From a checkpoint of a small image classifier.
Model: 4.01M parameters, 64-pixel images, arch vgg, norm batchnorm, activation gelu, depths [2, 2, 6, 2], widths [48, 96, 192, 384].
Training: adamw at rate 0.0024, 26100 steps, batches of 128.
Rows from block 5 of a small image classifier, named by matrix and row number. Each number is 500 + 50 x the weight over its row's rms, rounded and kept within 0 to 999. All counts start at 0. Numbers have three digits each. After the name is the row's rms in percent of the matrix's.
After each channel's rows are labels from the 100 images, of 14976, where the channel reaches its highest value: "lies over" is the class under the peak. Only what is clearly more common there than usual is listed. The data: Sentinel-2 satellite tiles (TerraMesh).
# conv: 3x3 conv (model.blocks.5.conv.weight, 192x192x3x3, each kernel summed), inputs 64-127

conv.42 106:529531525399529428531478585556403534534505596433504532525517475607509514392523479544523390467482524428572492479375564507546453428478588576513524507479525503551509500565549472461534575594611474
lies over: snow or ice

conv.161 106:476448533487499547457509392398530475460542532456546487541403495396516492573427519430390528497472457546425494469479437506524496542564400417467504525508515549431569391432444455480454417404381533
lies over: water

conv.167 102:560528481526490490546484516513434542543540448459434530563482489512566505486480517545573464461447586483525430478574540544508544474445533516524546515504359380525508518510536516510424534534429554
lies over: clouds

conv.176 089:513537603549620513418578427545579472531618533456538442483535525459508584511571484439454575481459529495509515503521522426537505524539462487418507548504511543550557434545520520626548492452486503
lies over: bare ground

conv.104 110:465480466495527519494508420435487506475490443424502473579309521432486458523501502479399525527476427504463511480521471527498512542517424436503501499481522512444545407460484466496447449432467550
lies over: water

conv.139 100:427540518515564483479576495541429481544558500391522368535500530525433564501493528496491544514505412469546560515480539520467568550495525540486483579433534509539524462549535449557496538521443548
lies over: crops; bare ground

conv.47 110:501545523510619523475534507572487511542569487453507425510462514537520557507504490496484485459499483494563506527530547369451513504502540556462473574495506550539505459569546525641596553530530535
lies over: bare ground

conv.137 105:562498502491502444507559493485544522516570461408536493609475496492550474475611504507484543452454613479504545413532514461509511479522494483483493493499400372502526448488509575546412508506523484
lies over: clouds

conv.25 116:479524550580500529516391527522451495532344576535385508527541537526502557505495541525511543429502312499526383489412526529414464533391522529517551485432525477554579495533520422465534521516475507
lies over: built area

conv.79 101:525483563527533525467524350428601465471543464548490528517403526392488468536466539443420575494490447530444520492454464499533499542477377400487448550485462554407539479456481442554435428391437508
lies over: trees

conv.182 102:458494471467525550540506528513509543490488473452577443595339482504496443572546467524466504580511470584499492490532504499491495504555508503534492488493565435487523513490514580461427495508506522
lies over: water

conv.152 096:369538485497536552532524511547429555520467467479520359521483594518439452532470557544475541481494441510540489472463531497366580592481537543525514545447516525513560510536548497531531531515538646
lies over: bare ground

conv.114 109:509506485578482405467556462462576464500543412465512501541486409461576446463604390457603474548440525466470529485577483443521487443560455456463391470633480543505473448498469549504537465462455406
lies over: rangeland; trees

conv.10 104:518512547549514507511493480487485533527530455521501480498549493478536509522479506509533459481479505506499405469476513565469549510501486482498554494453547378508562594495508455484397501492497518
lies over: clouds

conv.80 118:460500441486519527521478545512488513496473465445536474567256518521487419529522478525415510494475513521512529471557511504449475512539525516514541493502483473504524418498514577494491511524564495
lies over: rangeland; flooded vegetation

conv.83 102:460468530434505410465457497467411487493461502429536427486501446512543505398517379452453441518513531401499352497558479414472425438583485495450463547549548505487377433489462416548521495501556407
lies over: water

conv.145 101:547566541519539469538537468583610492548600442594489559562428552512550561452500526540499590478477479452536509488443567518565484547467515528556508548507431572540496501559575428504475532518464461
lies over: trees

conv.40 087:490520537565588486443533422493601476514592459441516458548403524454543554515579504443459533539450500514502562511574504437548528517525442466458378521544491524531566472531509577588529485445466507
lies over: rangeland

conv.14 106:439502531567542463461526463496531503499522481472536320548403468461559495500577475471486499606542452504497577607590499448452500509568457475486445491555565470559477527522491539526495480446413492
lies over: rangeland

conv.13 114:510540483457550455526539534535417534577606470486504536584376477542552477459442501539562499436554568457560524557589568482549522488491556548490528585511358423566478515544551550624503566560575521
lies over: clouds; snow or ice

conv.98 102:528552552453534404546462569560443535544513580469485567546527497572510535387529505561536425436437485416552480451366568512553433449471572561529519501480501509566549522563559444444544557568540464
lies over: snow or ice

conv.70 111:528495560439503549500532426481623495463540508552504542501455503402490448553445453484409583518495491559424501466458483520564510548481401412523472530498463530442461460456504487520398417415491456
lies over: trees

conv.183 117:501432416630511454425442415443529442433494461574446534516402505414528427457482488419491522447498468459440445522483433464496446485470407417437362533502498433393508553440438513522426423408510468
lies over: trees; built area

conv.105 101:528524519414533441517488573549377528547539569419510516538460456591540484399517488536519419479539554438576526534430572497536457406491584573489532525491537482558498531556549491506514579595625484
lies over: snow or ice

conv.61 125:507483517531482408428531390457592383492555499514523524497547376444510499439541359393552532536487532449448489489527462501502456481536405427478471527543511553456445505463450479477433442436468322
lies over: trees

conv.7 105:436452559602524479407529406452505469467488543544514447471537485436498457502518452408492524576572423499467469563483446503446461538528409437416504537483577403451523615464442449530466444418452493
lies over: built area

conv.100 085:466527568533549475515553513506398497515545578441582452500584501514500549510511464516455506607551416474527536575532530534538522542558516521518519561473546483517512504533529460518502520515470488
lies over: snow or ice

conv.135 114:435506460485532530535506533508491527500442418455468449596278505525505422543468471528452499537468409526519492477560508493511491520491529521530501499470503511482510447501521516506522517526489519
lies over: water

conv.34 104:443529461565503482516511528501561526521578419501511473571335474515607475539454417518605511505444465554510465480582520442516552495520520505499383469572471561517480444525517552530552510522462462
lies over: rangeland

conv.117 101:489533558496608530438552485556478481533591516424534410500498512511478578507537478464432516471509506483544504534502535375451511509523510534433497573478535539547516451553528497611551529504556530
lies over: bare ground

conv.4 104:528526571625511542496439487507512494542432561554395526514571537507540556545520578500503551514491347546517402480534523544472517533412498510499560521491586470551590534523514399459470513500457553
lies over: built area

conv.102 095:527551475498520438523528470549588485529572466563499532558418501472554532435475425523548547434432492450494430444478546475574460508486479489538478531544436589526480455533548464514482491485483362
lies over: trees

conv.64 107:517524558413511528512518511510533518519531567470487512464495485513388494532435450506426562498466490539507477438402528515592505521443486498524535484397529433524389460513526490478397502507515477
lies over: crops

conv.51 092:558548541582592466493580477552602527540561419471527499517485546508619541496534492509534525479431540509527562461568545421546571512517519513463443510556413531534559441550545574616572525517438514
lies over: rangeland

conv.78 077:543550574601561500526543488564641555540553450481506515526442566521513567506489519537559548488430532512537549486596551449552534538496530530510487523563431518547621499557556595601559532523453543
lies over: rangeland; bare ground

conv.71 101:557476421463534577483515455487567501475487478562517512473331517417480504567384516484412520463471479568454484458465495495526515527489444448479513563479445546478542474463491499515445451440503512
lies over: water

conv.67 099:544518533502521576451496492536540473524423492492449565507497539501465546558517557474417641391451524566532547464415527467420522536444502527452462565403480391552531502538519545519496522492568496
lies over: bare ground

conv.17 112:486561578518518482554395548545472517556425607518481563580563543544482589449509540565528551368479346458538420478417559528501447515462542540558573480472467522593560464553554408446524537541484472
lies over: snow or ice

conv.146 106:518490601580520584489519412459612483496467539554456529519485516428507506603507530474403627482508461613461505495435488515503482552446408434499527521458482472487569535472494523510410444423500500
lies over: built area

conv.29 077:429542533461546448517586520533501525540545549457492402523510501528417486480477493519475558531498452481536502524445548553583559515458522532531447525433541451534455486537547445541480532529445554
lies over: water; snow or ice

conv.23 102:498513629558525549515566510518599519495555509465534533458554520504418476542560512508482561593557491521514591556557511503499591581528499506531473486455451413486448531518526440517519506498449520
lies over: trees

conv.160 101:453505535496565512418544402492468449504563496384552377522507527445471584491552511434409539465513482463494541532491494435425540527540440466425479540487532524531533430510491471583506477435511543
lies over: bare ground

conv.35 101:576550577606541479486511455517614446541586504545517614511510499519493570484531448488508580601522416483522511515499532525563478536487480492518578482437601526544517582536530417428462518509441397
lies over: built area

conv.129 103:524529524393536455531487587564372531530487590423498505524519479621509519415528481542505393452496513436588497497386559496508467444477600597515515516471504500542501479572549476477548589601616487
lies over: snow or ice

conv.151 100:543513497597505437493559510494609487510530415468517511556497434479578488473596412493525529480404560482482573451551521453526510487551482475490411464629434467544499410511504582513484479489505411
lies over: rangeland; trees

conv.177 104:534524509451540540436544457548520456540520473518482529500457545476452529525428546465478604419366536506516530377455535474494565541444494511429439541449507508554533455533520462546511508484537522
lies over: bare ground

conv.148 102:435506596461527482481529547519504494516515574506548453487580419526437498505493371488487540521526487500524444516474522532474503531524511525493569524467538378535433520521505467489392509517550417
lies over: crops

conv.153 103:532525450506518432508506520519399513563504433491440537530417448531545493442468511522578414425533524445547465543585548486508499458473547537473513556503434388550465532529531480543461556548404526
lies over: clouds

conv.141 107:529498493475510537529474550515490520499495522466537479589308481514506463560500468523462497549441514572500508432551514516507488479498518507525533505480526435504521450488515631496409500522553476
lies over: water

conv.111 109:518501549572503425416572405445592447492554467463529470527543423437556474474624400406532502548465515474468525510583460430511480470582418438423420483587496524490481450498455534516526454420447428
lies over: rangeland

conv.133 104:459506578583550490426533432471544480509539487462503381529492475473524516497589451431470496522523476487510489589563490376445463502545447474436474496528547496519526508522484531545532492452480495
lies over: rangeland

conv.9 080:585545571522578474481562458544586484530523449492467506547544551507542570469541492495476506408400514471537506400526540431511534536462512521459447514528326499517557450554542519578554525506479495
lies over: rangeland

conv.6 105:418538488480548541576475529544445588534468454458466492589482558525487479540463541567523493532421521531534484424521549536519580529481539536556502545548604509551566573538548517563542532531482602
lies over: water