Rows from block 8 of a small image classifier, named by matrix and row number. Each number is 500 + 40 x the weight over its row's rms, rounded and kept within 0 to 999. All counts start at 0. Numbers have three digits each. After the name is the row's rms in percent of the matrix's.
After each channel's rows are labels from the 100 images, of 14976, where the channel reaches its highest value: "colour at peak" is the nearest of a few named colours to the mean colour under the peak. Only what is clearly more common there than usual is listed. The data: Sentinel-2 satellite tiles (TerraMesh). In brackets: how many of the 100, against the usual share in percent.
# conv: 3x3 conv (model.blocks.8.conv.weight, 192x192x3x3, each kernel summed), inputs 96-191

conv.43 103:452488463512475512518449480634490507552492516505444515551489485463510488452525548515513544468523488583519493565493484514479507490494516431512544445504502460415530524492546509525539547525526531479451512467456483522517463521504512488468540434479522530535420509506530432521437463471481507497
colour at peak: orange (48 vs 3.4); pink (41 vs 8.8)

conv.104 099:570490479447463505482451463466522476497520526509536498509448462404490443478454408487481465522470498446511515505504439526485486483471389452490459617474485565524456477511494491462491478612459487477471483455486495489449487473529511476514523528468526455527472539495423458509427448499478485451
colour at peak: brown (72 vs 38.7)

conv.162 089:461508553487494511482477593488495512483489488485436521467539513536529531521499526482542470563469483475506470465553428488510481532594504584587493549613439544430447532458491430520488477487429518530554525443449493526540465536496537516491484456573512424484549509492463521486530497554459590467
colour at peak: white (56 vs 3.7); pink (29 vs 8.8)

conv.126 097:504529497476473537520468472478498489498519509536498526497474509362506468415498461485498497527418504493523511504523389513467533498480425471478486549451480560469376498519462484495497500639481506463483490433438545489493501505524498511474539454475526489532481546545458490546429478514465481409
colour at peak: grey (64 vs 27.5)

conv.131 105:462505469508543491476471502395489502441493486462469464456524550458454514455454465504522443466504493438468474446528470486502547548486524439498429481499500474487467492486479466525466489424479486476443470474447551475480507509500508515450479479530501449491449459485445564439474577492462497489
colour at peak: white (25 vs 3.7)

conv.75 092:464490548492472519519468536512480503459501495538501618437458531515601473460585571522509538559431508519483451442507461493466527498503527515502531394516491459485426556446440509522475509540492527468549522463480526518611482536490481473490508411513492520504536466561539501561459517547489507424
colour at peak: orange (38 vs 3.4); pink (35 vs 8.8)

conv.54 100:494515479474484483489522409450490477514510498475489411526508471444409490452426378420457421454501493467504512519483509503455504472429424496445427558450488538474507433517527455456507469504495483475503470531456507431406486451499463511467505482434492458497508522489406444489416426471483437478
colour at peak: brown (65 vs 38.7)

conv.36 103:484491565462454440509524496488460466523477438531495512482482518528503487533526511467428464552487476491525514498432501440497495421467501576454480490502534511501479474509476514439512467481540537534564553506551506447517507451446432479554424513472431524433559524552523479462519462558562457496
colour at peak: black (65 vs 16.3)

conv.65 079:484490495512563492494472500476473520485504478483478505476445462542476456503500505471586495476520524491527511471577490485497491590574532521564518531484458489479500563523517398589481521473415487518541493474436479539498489584504527473446523443541536422514541541461460488490503460481435584521
colour at peak: white (48 vs 3.7); pink (31 vs 8.8)

conv.26 094:515598517581501480576555512514485547411502502534538494487557474509511593400500499499505541496399524542484478428502529500501495507522483445493526448462512510512463508494428512534455525498512491447497486519485519513501532530499504573454518451493493524511486470511488451588462478501474498444
colour at peak: orange (30 vs 3.4)

conv.151 098:461494565468439549492419536477489481464510488503493543435477550519533484496523520494499497548464473473453414471505446497462492493494452537498483395545494466474447497426476478479464482543472497481565498432468511504566470496480491471493499408514486479487558435525504539547516539568492493463
colour at peak: pink (30 vs 8.8); white (29 vs 3.7)

conv.15 104:475572489525499503614486486512491518498507499585489517500503516432517508389526498497505510502445530542545515499507449507477572500496484396480501472433495526456439511529457516532525519563525551475462522466453578501511522529514500541451525405481514535520442537590485465546389480500463486424
colour at peak: orange (36 vs 3.4)

conv.24 094:479500489469558504548509476502495477510481489587492593463453485510556457468647562515496497540514491527519512491494489485458559495473566452466504519413530508482464552512485561518507499518571528474487514527486555470579492515453428477509481461493467578485465532642600481484451505504505487496
colour at peak: orange (45 vs 3.4); pink (37 vs 8.8)

conv.161 100:407478556479472505486421586491500495458502483498435536425474548524542476514523541499519484559478493480479433430517452485487481506541497545544496431599473465452460518424458472500465489472468517506548512458473503523576452513496517473493486425550499469487540460518486548481530539563478543477
colour at peak: white (47 vs 3.7); pink (29 vs 8.8)

conv.12 067:496466491504514412513483459476470490477559491520507564477408452500511431413540532506500518487483566500511497480475454488469516489435545449451523507425513466485457540493504468531475545483465498445520478471459493498543464525557473431461601441473552485592500526519514410513356434489474466446
colour at peak: white (47 vs 3.7)

conv.121 087:490506527507505522498504524504484527488484487492487534475479491542517491516504515493605520514475497507533509475608486496509498566594507552576537538507463526483499566510517405563488519518418499512553509457448492579514498590495552492454515446552541433501549546484473505517522483514447593500
colour at peak: white (46 vs 3.7); pink (32 vs 8.8)

conv.39 084:495473493547540448519492480490490517439518496527517577403443499495527477448556553530501545494483572524483477439496507490469555524471577437467529432460443398496472565478483488570461548442447516484502517510424525487562517553515460443425552433484493504538486465530518469539442474493424477486
colour at peak: white (57 vs 3.7)

conv.5 048:444522524533594427549519446483528498455547498542505573499453449498489467537539516437511514474463609506448475475525468500516482536451566542460531516430432471525427563488486529569455539425490407497545458499545459486513490549590463488544552505490552542579541477476548496510507444483530473467
colour at peak: white (67 vs 3.7)

conv.173 122:513497502442517532477532434431506456542501518483521489500458500457453452505458457402490479486515493437568653518498518518467526475485475503457484511402478509513510478689505437459532476509489531533505533528479504487478567464483443474468513496456510442510510570500465503511505457493483481521
colour at peak: black (60 vs 16.3)

conv.25 113:502398469491544520393507429462522476506509524376504447517488469467409484522439460458507499439558501442488511525488578528482475507475491474483495471455475436520580473514537418483504494472483490517481497557482442505448520469503490437455539512478510427530481481432461497487535460457486487581
colour at peak: brown (64 vs 38.7)

conv.111 099:409482538509483477505444569518488506464486483516441585425462533508581476491566605527506519560467523513477433434497490481477491496517552522519527400559473444450475539425456497519471517471499522497533517496489510515627443522496491471495496427523482505494516457543520513497479522544488519461
colour at peak: white (31 vs 3.7); pink (30 vs 8.8)

conv.190 116:497478485484559551450490443372504480472505516457514470478451509450427447469449425458530486461487499412497514469537501517443529542482467468481471513420499496505488490542483407515467488503467487478493484512454509493465539506499483463449526470495530438521493512481474531509486509485471490490
colour at peak: grey (61 vs 27.5)

conv.13 105:484503568472455505520507509489510493500491501555494552439477559491535483499549515492474490623448490501526509467486428494477539475495497528482489496492509516490323508507388524484499482547515545511534547455504569473541511493473462490526468475493468527473527528626525505516491501602508487457
colour at peak: orange (39 vs 3.4); pink (36 vs 8.8)

conv.155 094:455488428521514516506432484563468508522509487484455503534488454479503484439503525504538530430507516553485454533519467496500503513516508425525532447483516455422513526454530493538517540530497484459437462453456460541500431536524523489464550424503548510538421479472511451523420460428473526480
colour at peak: white (32 vs 3.7); pink (28 vs 8.8)

conv.167 107:459505425513572486496437454499509513511532512467456464509490438469444476491467480492548470373519539506531507507546446522506471542503537403520483490447499474455493515521520462548510527478448509528434514446443449511454481532541528505437548440506571480545444534452493465464446446408426527498
colour at peak: white (49 vs 3.7)

conv.53 090:480473467510566512461463506425522511455527522434486479486505509491449504496463478485556471447516507447465472476554485517487496571522521459527474468499486429495510518489516397543475507437431470504463478480439494512491508533511524486439528470540542413524468457439442533467513524480451532521
colour at peak: white (46 vs 3.7)

conv.127 087:484537472548596492515523476456485528493538496498485511480513489447464511473495471474567491448493559494536525468582495501481537583526502476528501527449486524482476534542496440580495544486438523508502508522422520527490511562553535523424560457522579461555511552505469487501451461465434538487
colour at peak: white (43 vs 3.7)

conv.47 097:469511505545504510541485527572476543448498497528490553476485492517556502409542548521545586504440526577487453453533475499492523524551527474545584428500492475462479566457466499574478555537483513436507490461464506563546467578514535498465530406525539526524492473521513467557419487500467551425
colour at peak: pink (38 vs 8.8)

conv.112 104:477464480529529511473510447488514503485505512442499449512514477500439514510471483479511539415538511495480503504483686517475494512471496486473526428445472417519580485510521433504497521451496488511487498583475454515469528488493475474398530478483487476520495462445476511504561483449480472568
colour at peak: brown (71 vs 38.7)

conv.160 093:548446450533503492480452527531485529449510479472535527498505453523527535548484489540533542475495520503442448477510473481561415518565477465572537495539467454546510543425501529521478518467425466501458473468494381566504463526533569458512502551552529489511478436406493485519527486461464574504
colour at peak: white (36 vs 3.7); pink (33 vs 8.8)