A small image classifier, trained from scratch: trained on Sentinel-2 satellite tiles (TerraMesh).
Rows from block 5 of a small image classifier, named by matrix and row number. Each number is 128 + 32 x the weight over its row's rms, rounded and kept within 0 to 255. All counts start at 0. Numbers have three digits each.
Before each channel's rows are labels from the 100 images, of 14976, where the channel reaches its highest value: "peak on" is the class under the peak. Only what is clearly more common there than usual is listed. The data: Sentinel-2 satellite tiles (TerraMesh).
# conv: 3x3 conv (model.blocks.5.conv.weight, 192x192x3x3, each kernel summed), inputs 128-191

peak on: clouds
conv.10:159122071113096113141169059052143141157102051117175151142132206167116135079037120161144134181118146121115074106191184073137181133134148106124139122137148107114047088085115121180133118140130134

peak on: clouds; snow or ice
conv.13:125154129158107154168133100093171125100129169161119185184089121086144110167139157131148134085146197083122080145110135098105151125173194152116130184151184158114116130147119158152089098108143163

peak on: snow or ice
conv.17:142151109154145090169161180188093121117103145157145165162198154120151109079157160113159170157079062174129130110131171184118154152086144138084095111118094164135139123163152157084104135126138176

peak on: bare ground
conv.8:052138133150131175141089124127176136141134102151098112147153093154078138110138149091091085161126174146150142104141115126119122156139121125116116173120154153149145137147138149131092142132201165

peak on: water
conv.53:101144147108101136137104138088130130110155127116000099135115146134103166139174130089164167126175110161132099128149046216139064121159105083136113097138086062114149079144094121125138117123102119

peak on: crops
conv.148:141126102146012088135133112098111066163118087151191133130162152157094119100088140129115098165118183159094063102089124145108135130133073130127162131143138170137099111181099122166132135145135171

peak on: trees
conv.172:164148118137124156132017097169149138146099140142121092151110127150155137112138147148138143136086108152157066142095063074155084126099150090131158130177082167128099163180080156120143133146147107

peak on: bare ground
conv.59:111140084143127164144102118124173137123083072139147162145132123129135107095105141121089087160090139170163032101100153121117157117101175100094127118142055104133126095154157157085118144147131136

peak on: trees; flooded vegetation
conv.97:110155174122085125130101143121118064152170108130136155137066137135137129167153133101122109066140120152131020139103103097132151055139113161170179126142103140178141170174125139105131170151125193

peak on: clouds
conv.167:154146119135132103153103080070124149115135116139115163162103166169149097136128140155164161175155171090114064154165154085121172127160197139103142150151182077048116123090090143160115049107110132

peak on: crops
conv.173:133120097142050109135114153081121086131097123146191105133183136141087120134111138116129116164109196148105079112076087175093103149139101135104150145137143184144106106137099121161113144149147169

peak on: rangeland
conv.34:104140159132142156150113130072135110137136216132087163139087118110172137185187136103134125028141141115121125172120155116156115014146108132174149141135154103153114133082173131078170163156113116

peak on: bare ground
conv.152:122169112147160125139100095138131232111132105152087107145159154079079118151135150150146149128119141127210127086135126075160124175143142114126135132153131163149132108149124159113117150100150092

peak on: water
conv.57:136130135135132131141126174128132144064118209132146166136129103087202113180127132139136151070168189168121108181140151143130129120153110165117117222131246149109180146147147131164154106146149158

peak on: trees
conv.30:115166144116068099128142131113109095132158106124075153140068155098165124126118133099125115025129092135139129133050139150126147084125126140145140095138095130144156135164123145125130148153099193

peak on: crops
conv.131:124118100147020107130135131076122084142110103149200128126178139150082117128095136115116097163119192150110094102082114157093126139139082131105148139127142195134102106158113116167123131143146173

peak on: crops; bare ground
conv.139:148137102148134143148112142121160146154122114153119101150156112121043087147172152157116117127103182142158123056072090153130048146136149110121144155168143164146137077137142152136093151119170151

peak on: crops
conv.3:138126117128054093131092152089110099140088123132171095134163122179102143127115129127143137201111185153094034132123059179107092152139134153113170151153147155152116138130086119144107150157143144

peak on: snow or ice
conv.56:152142085114151148146091123096162149103087112125148128150105182090132127104132138149123103070097152158171034129087147127110157133149178127094155121178090100149136110148121148142087157135107123

peak on: water; snow or ice
conv.29:165146085141126130143112228133134124126121163150148078141158139109120074179172152167144132115093160177143115069022045189133054119133098192110152123174124155146114171121079143149123152139138139

peak on: water
conv.168:131085144131106155139145170077146093074089191120162158122126119131174127188126116162121093068122162124099181158139180169128128093138071133113177148157152149087151109104173096063146089122141159

peak on: water
conv.5:118156158141131153115083119130145168123159155143095142118118135057115099194196136147153152033133117098153064100039168083156161090134121114141127130125117157100109078102147135081145099093158094

peak on: trees; rangeland
conv.46:094131194107131150134102121089132090133163171111063168128032134121167148165173122078125104039149120119114109179125146110126144000150113131156131133128142094156124146117157120070136157149117143

peak on: built area
conv.125:150136016134039102135159135100120134117093136137155120128112153132110084094032143122142143120079142146134145055066109157141098149111084097143134116139110116143172084182098132130169149116126156

peak on: rangeland; trees
conv.151:109121235101103140139076115098127066127164165107028156138030132173147158134169119104130110142171138126077115193121128108104131015172136138146130135126153080139120114100140112053128131144110155

peak on: crops
conv.81:148109138113121167120182103085177129184109114112197080118138151133091126129163112135123099133087131141133121086114126113126053098079138087138117102142045089169065072103151105082099183154128133

peak on: rangeland; flooded vegetation
conv.80:131143161144132138123097130132128130121178117144050158127026132058112128155161137148140140000145129111141049123042166122131175056133138148154140147136148149121111098137122135055137105105157144

peak on: trees
conv.32:155131113104119164117120076189162145174165157108112049124130140164103138097135118201143154168135091160127087109134046045168067147105125090146156170147157114118090069111073123146166119118141092

peak on: built area; water
conv.179:111134100113093105143139170099105131108143136122194093134117151105110120115136134083154160116150110172146074102146082208139087051158081112134103105117122084121193040182062130154163116115108155

peak on: water
conv.107:131076142029132128062108126142119124144141122034155142066108159074129128122138046129125112075137129144118162126087143167140143103128105124147149121137128135144163126159137043087157140120126142

peak on: water
conv.68:124159117138143122130115105131132226114137091145097094135172161064059108157141143151140139106128144136193121065121120110157111176151132101116132124149128158144140102148121149133109146099151094

peak on: water
conv.101:133151156130148134131045137142120134139157112137108147140000135066128124145149141144136142014147099131161029129007129094144164059114144146161163132156129131142125120144120151049140137121132141

peak on: water
conv.48:130130107114089105134150136125090138132168107129142158122090155100113128117129134135130102158129097157119172107084117106123166187165074128141130151154172102134161097169059109154137136086114158

peak on: snow or ice
conv.62:123169138209075132152130152101115110125123175210131136155102100142127115110125192058142129122111120078107130126117116133094109139131140123100107128101109160120160158135124164132106108113142170

peak on: trees
conv.128:137118102136134117157134136150122090140086167135091161152133154161141150077144146154130135129103119166144140128134172154105136142139099124097133152156143161126104103141160139105103132143128173

peak on: built area; crops
conv.85:086104100148017124125159140090133099117117088142183140117169131155088130137071128097091074171129169174103135091105125160081134142140090142081103134090144197111125124155135108183116106129156179

peak on: bare ground; built area
conv.74:127104132141115205119100126129201144144137147132156168108096130153150110113140125125093077147101099174114033112112140104142136122106124118089045164092137100013133126140184114130123026094160135

peak on: clouds
conv.137:112123150119114082132062147134086096145199127123070208139086130144112122118154121098139125164149199116096135136135180136104201094165173181135111139112166123132131117156086118058139121105098178

peak on: snow or ice
conv.129:128165123206104113151116169116112111107119124200140126153121108160108108094131188046141134141101119092114120109104118152080114141128140149088096113098099155130196144166122173138079122120134199

peak on: water
conv.66:101127134113110145132139121162137147104171121121247123119137177190126125150150132102117128131151130204142037092140134215150153135133064104109091098125090093124091138130107130142132128137103112

peak on: water
conv.182:126145144129103093115128127124097130130199141134199169118113166057118114170168130142152141017160139078121067118036194114169200054140122119171148131130144153139092076111100126125208141141109134

peak on: trees; built area
conv.183:118090142077093153075123132108150128113138116072067148078079141076156146115116074100082061037131102161130082129051139138100123109133117136121094125111123123111143119132137080135108116140130163

peak on: bare ground
conv.117:060138133140133187144110124127188138149138104143099098151155097144086144112131146090089080153132180152150157104147118129121115157143122111127115174121160144156138133140139147136103148142207173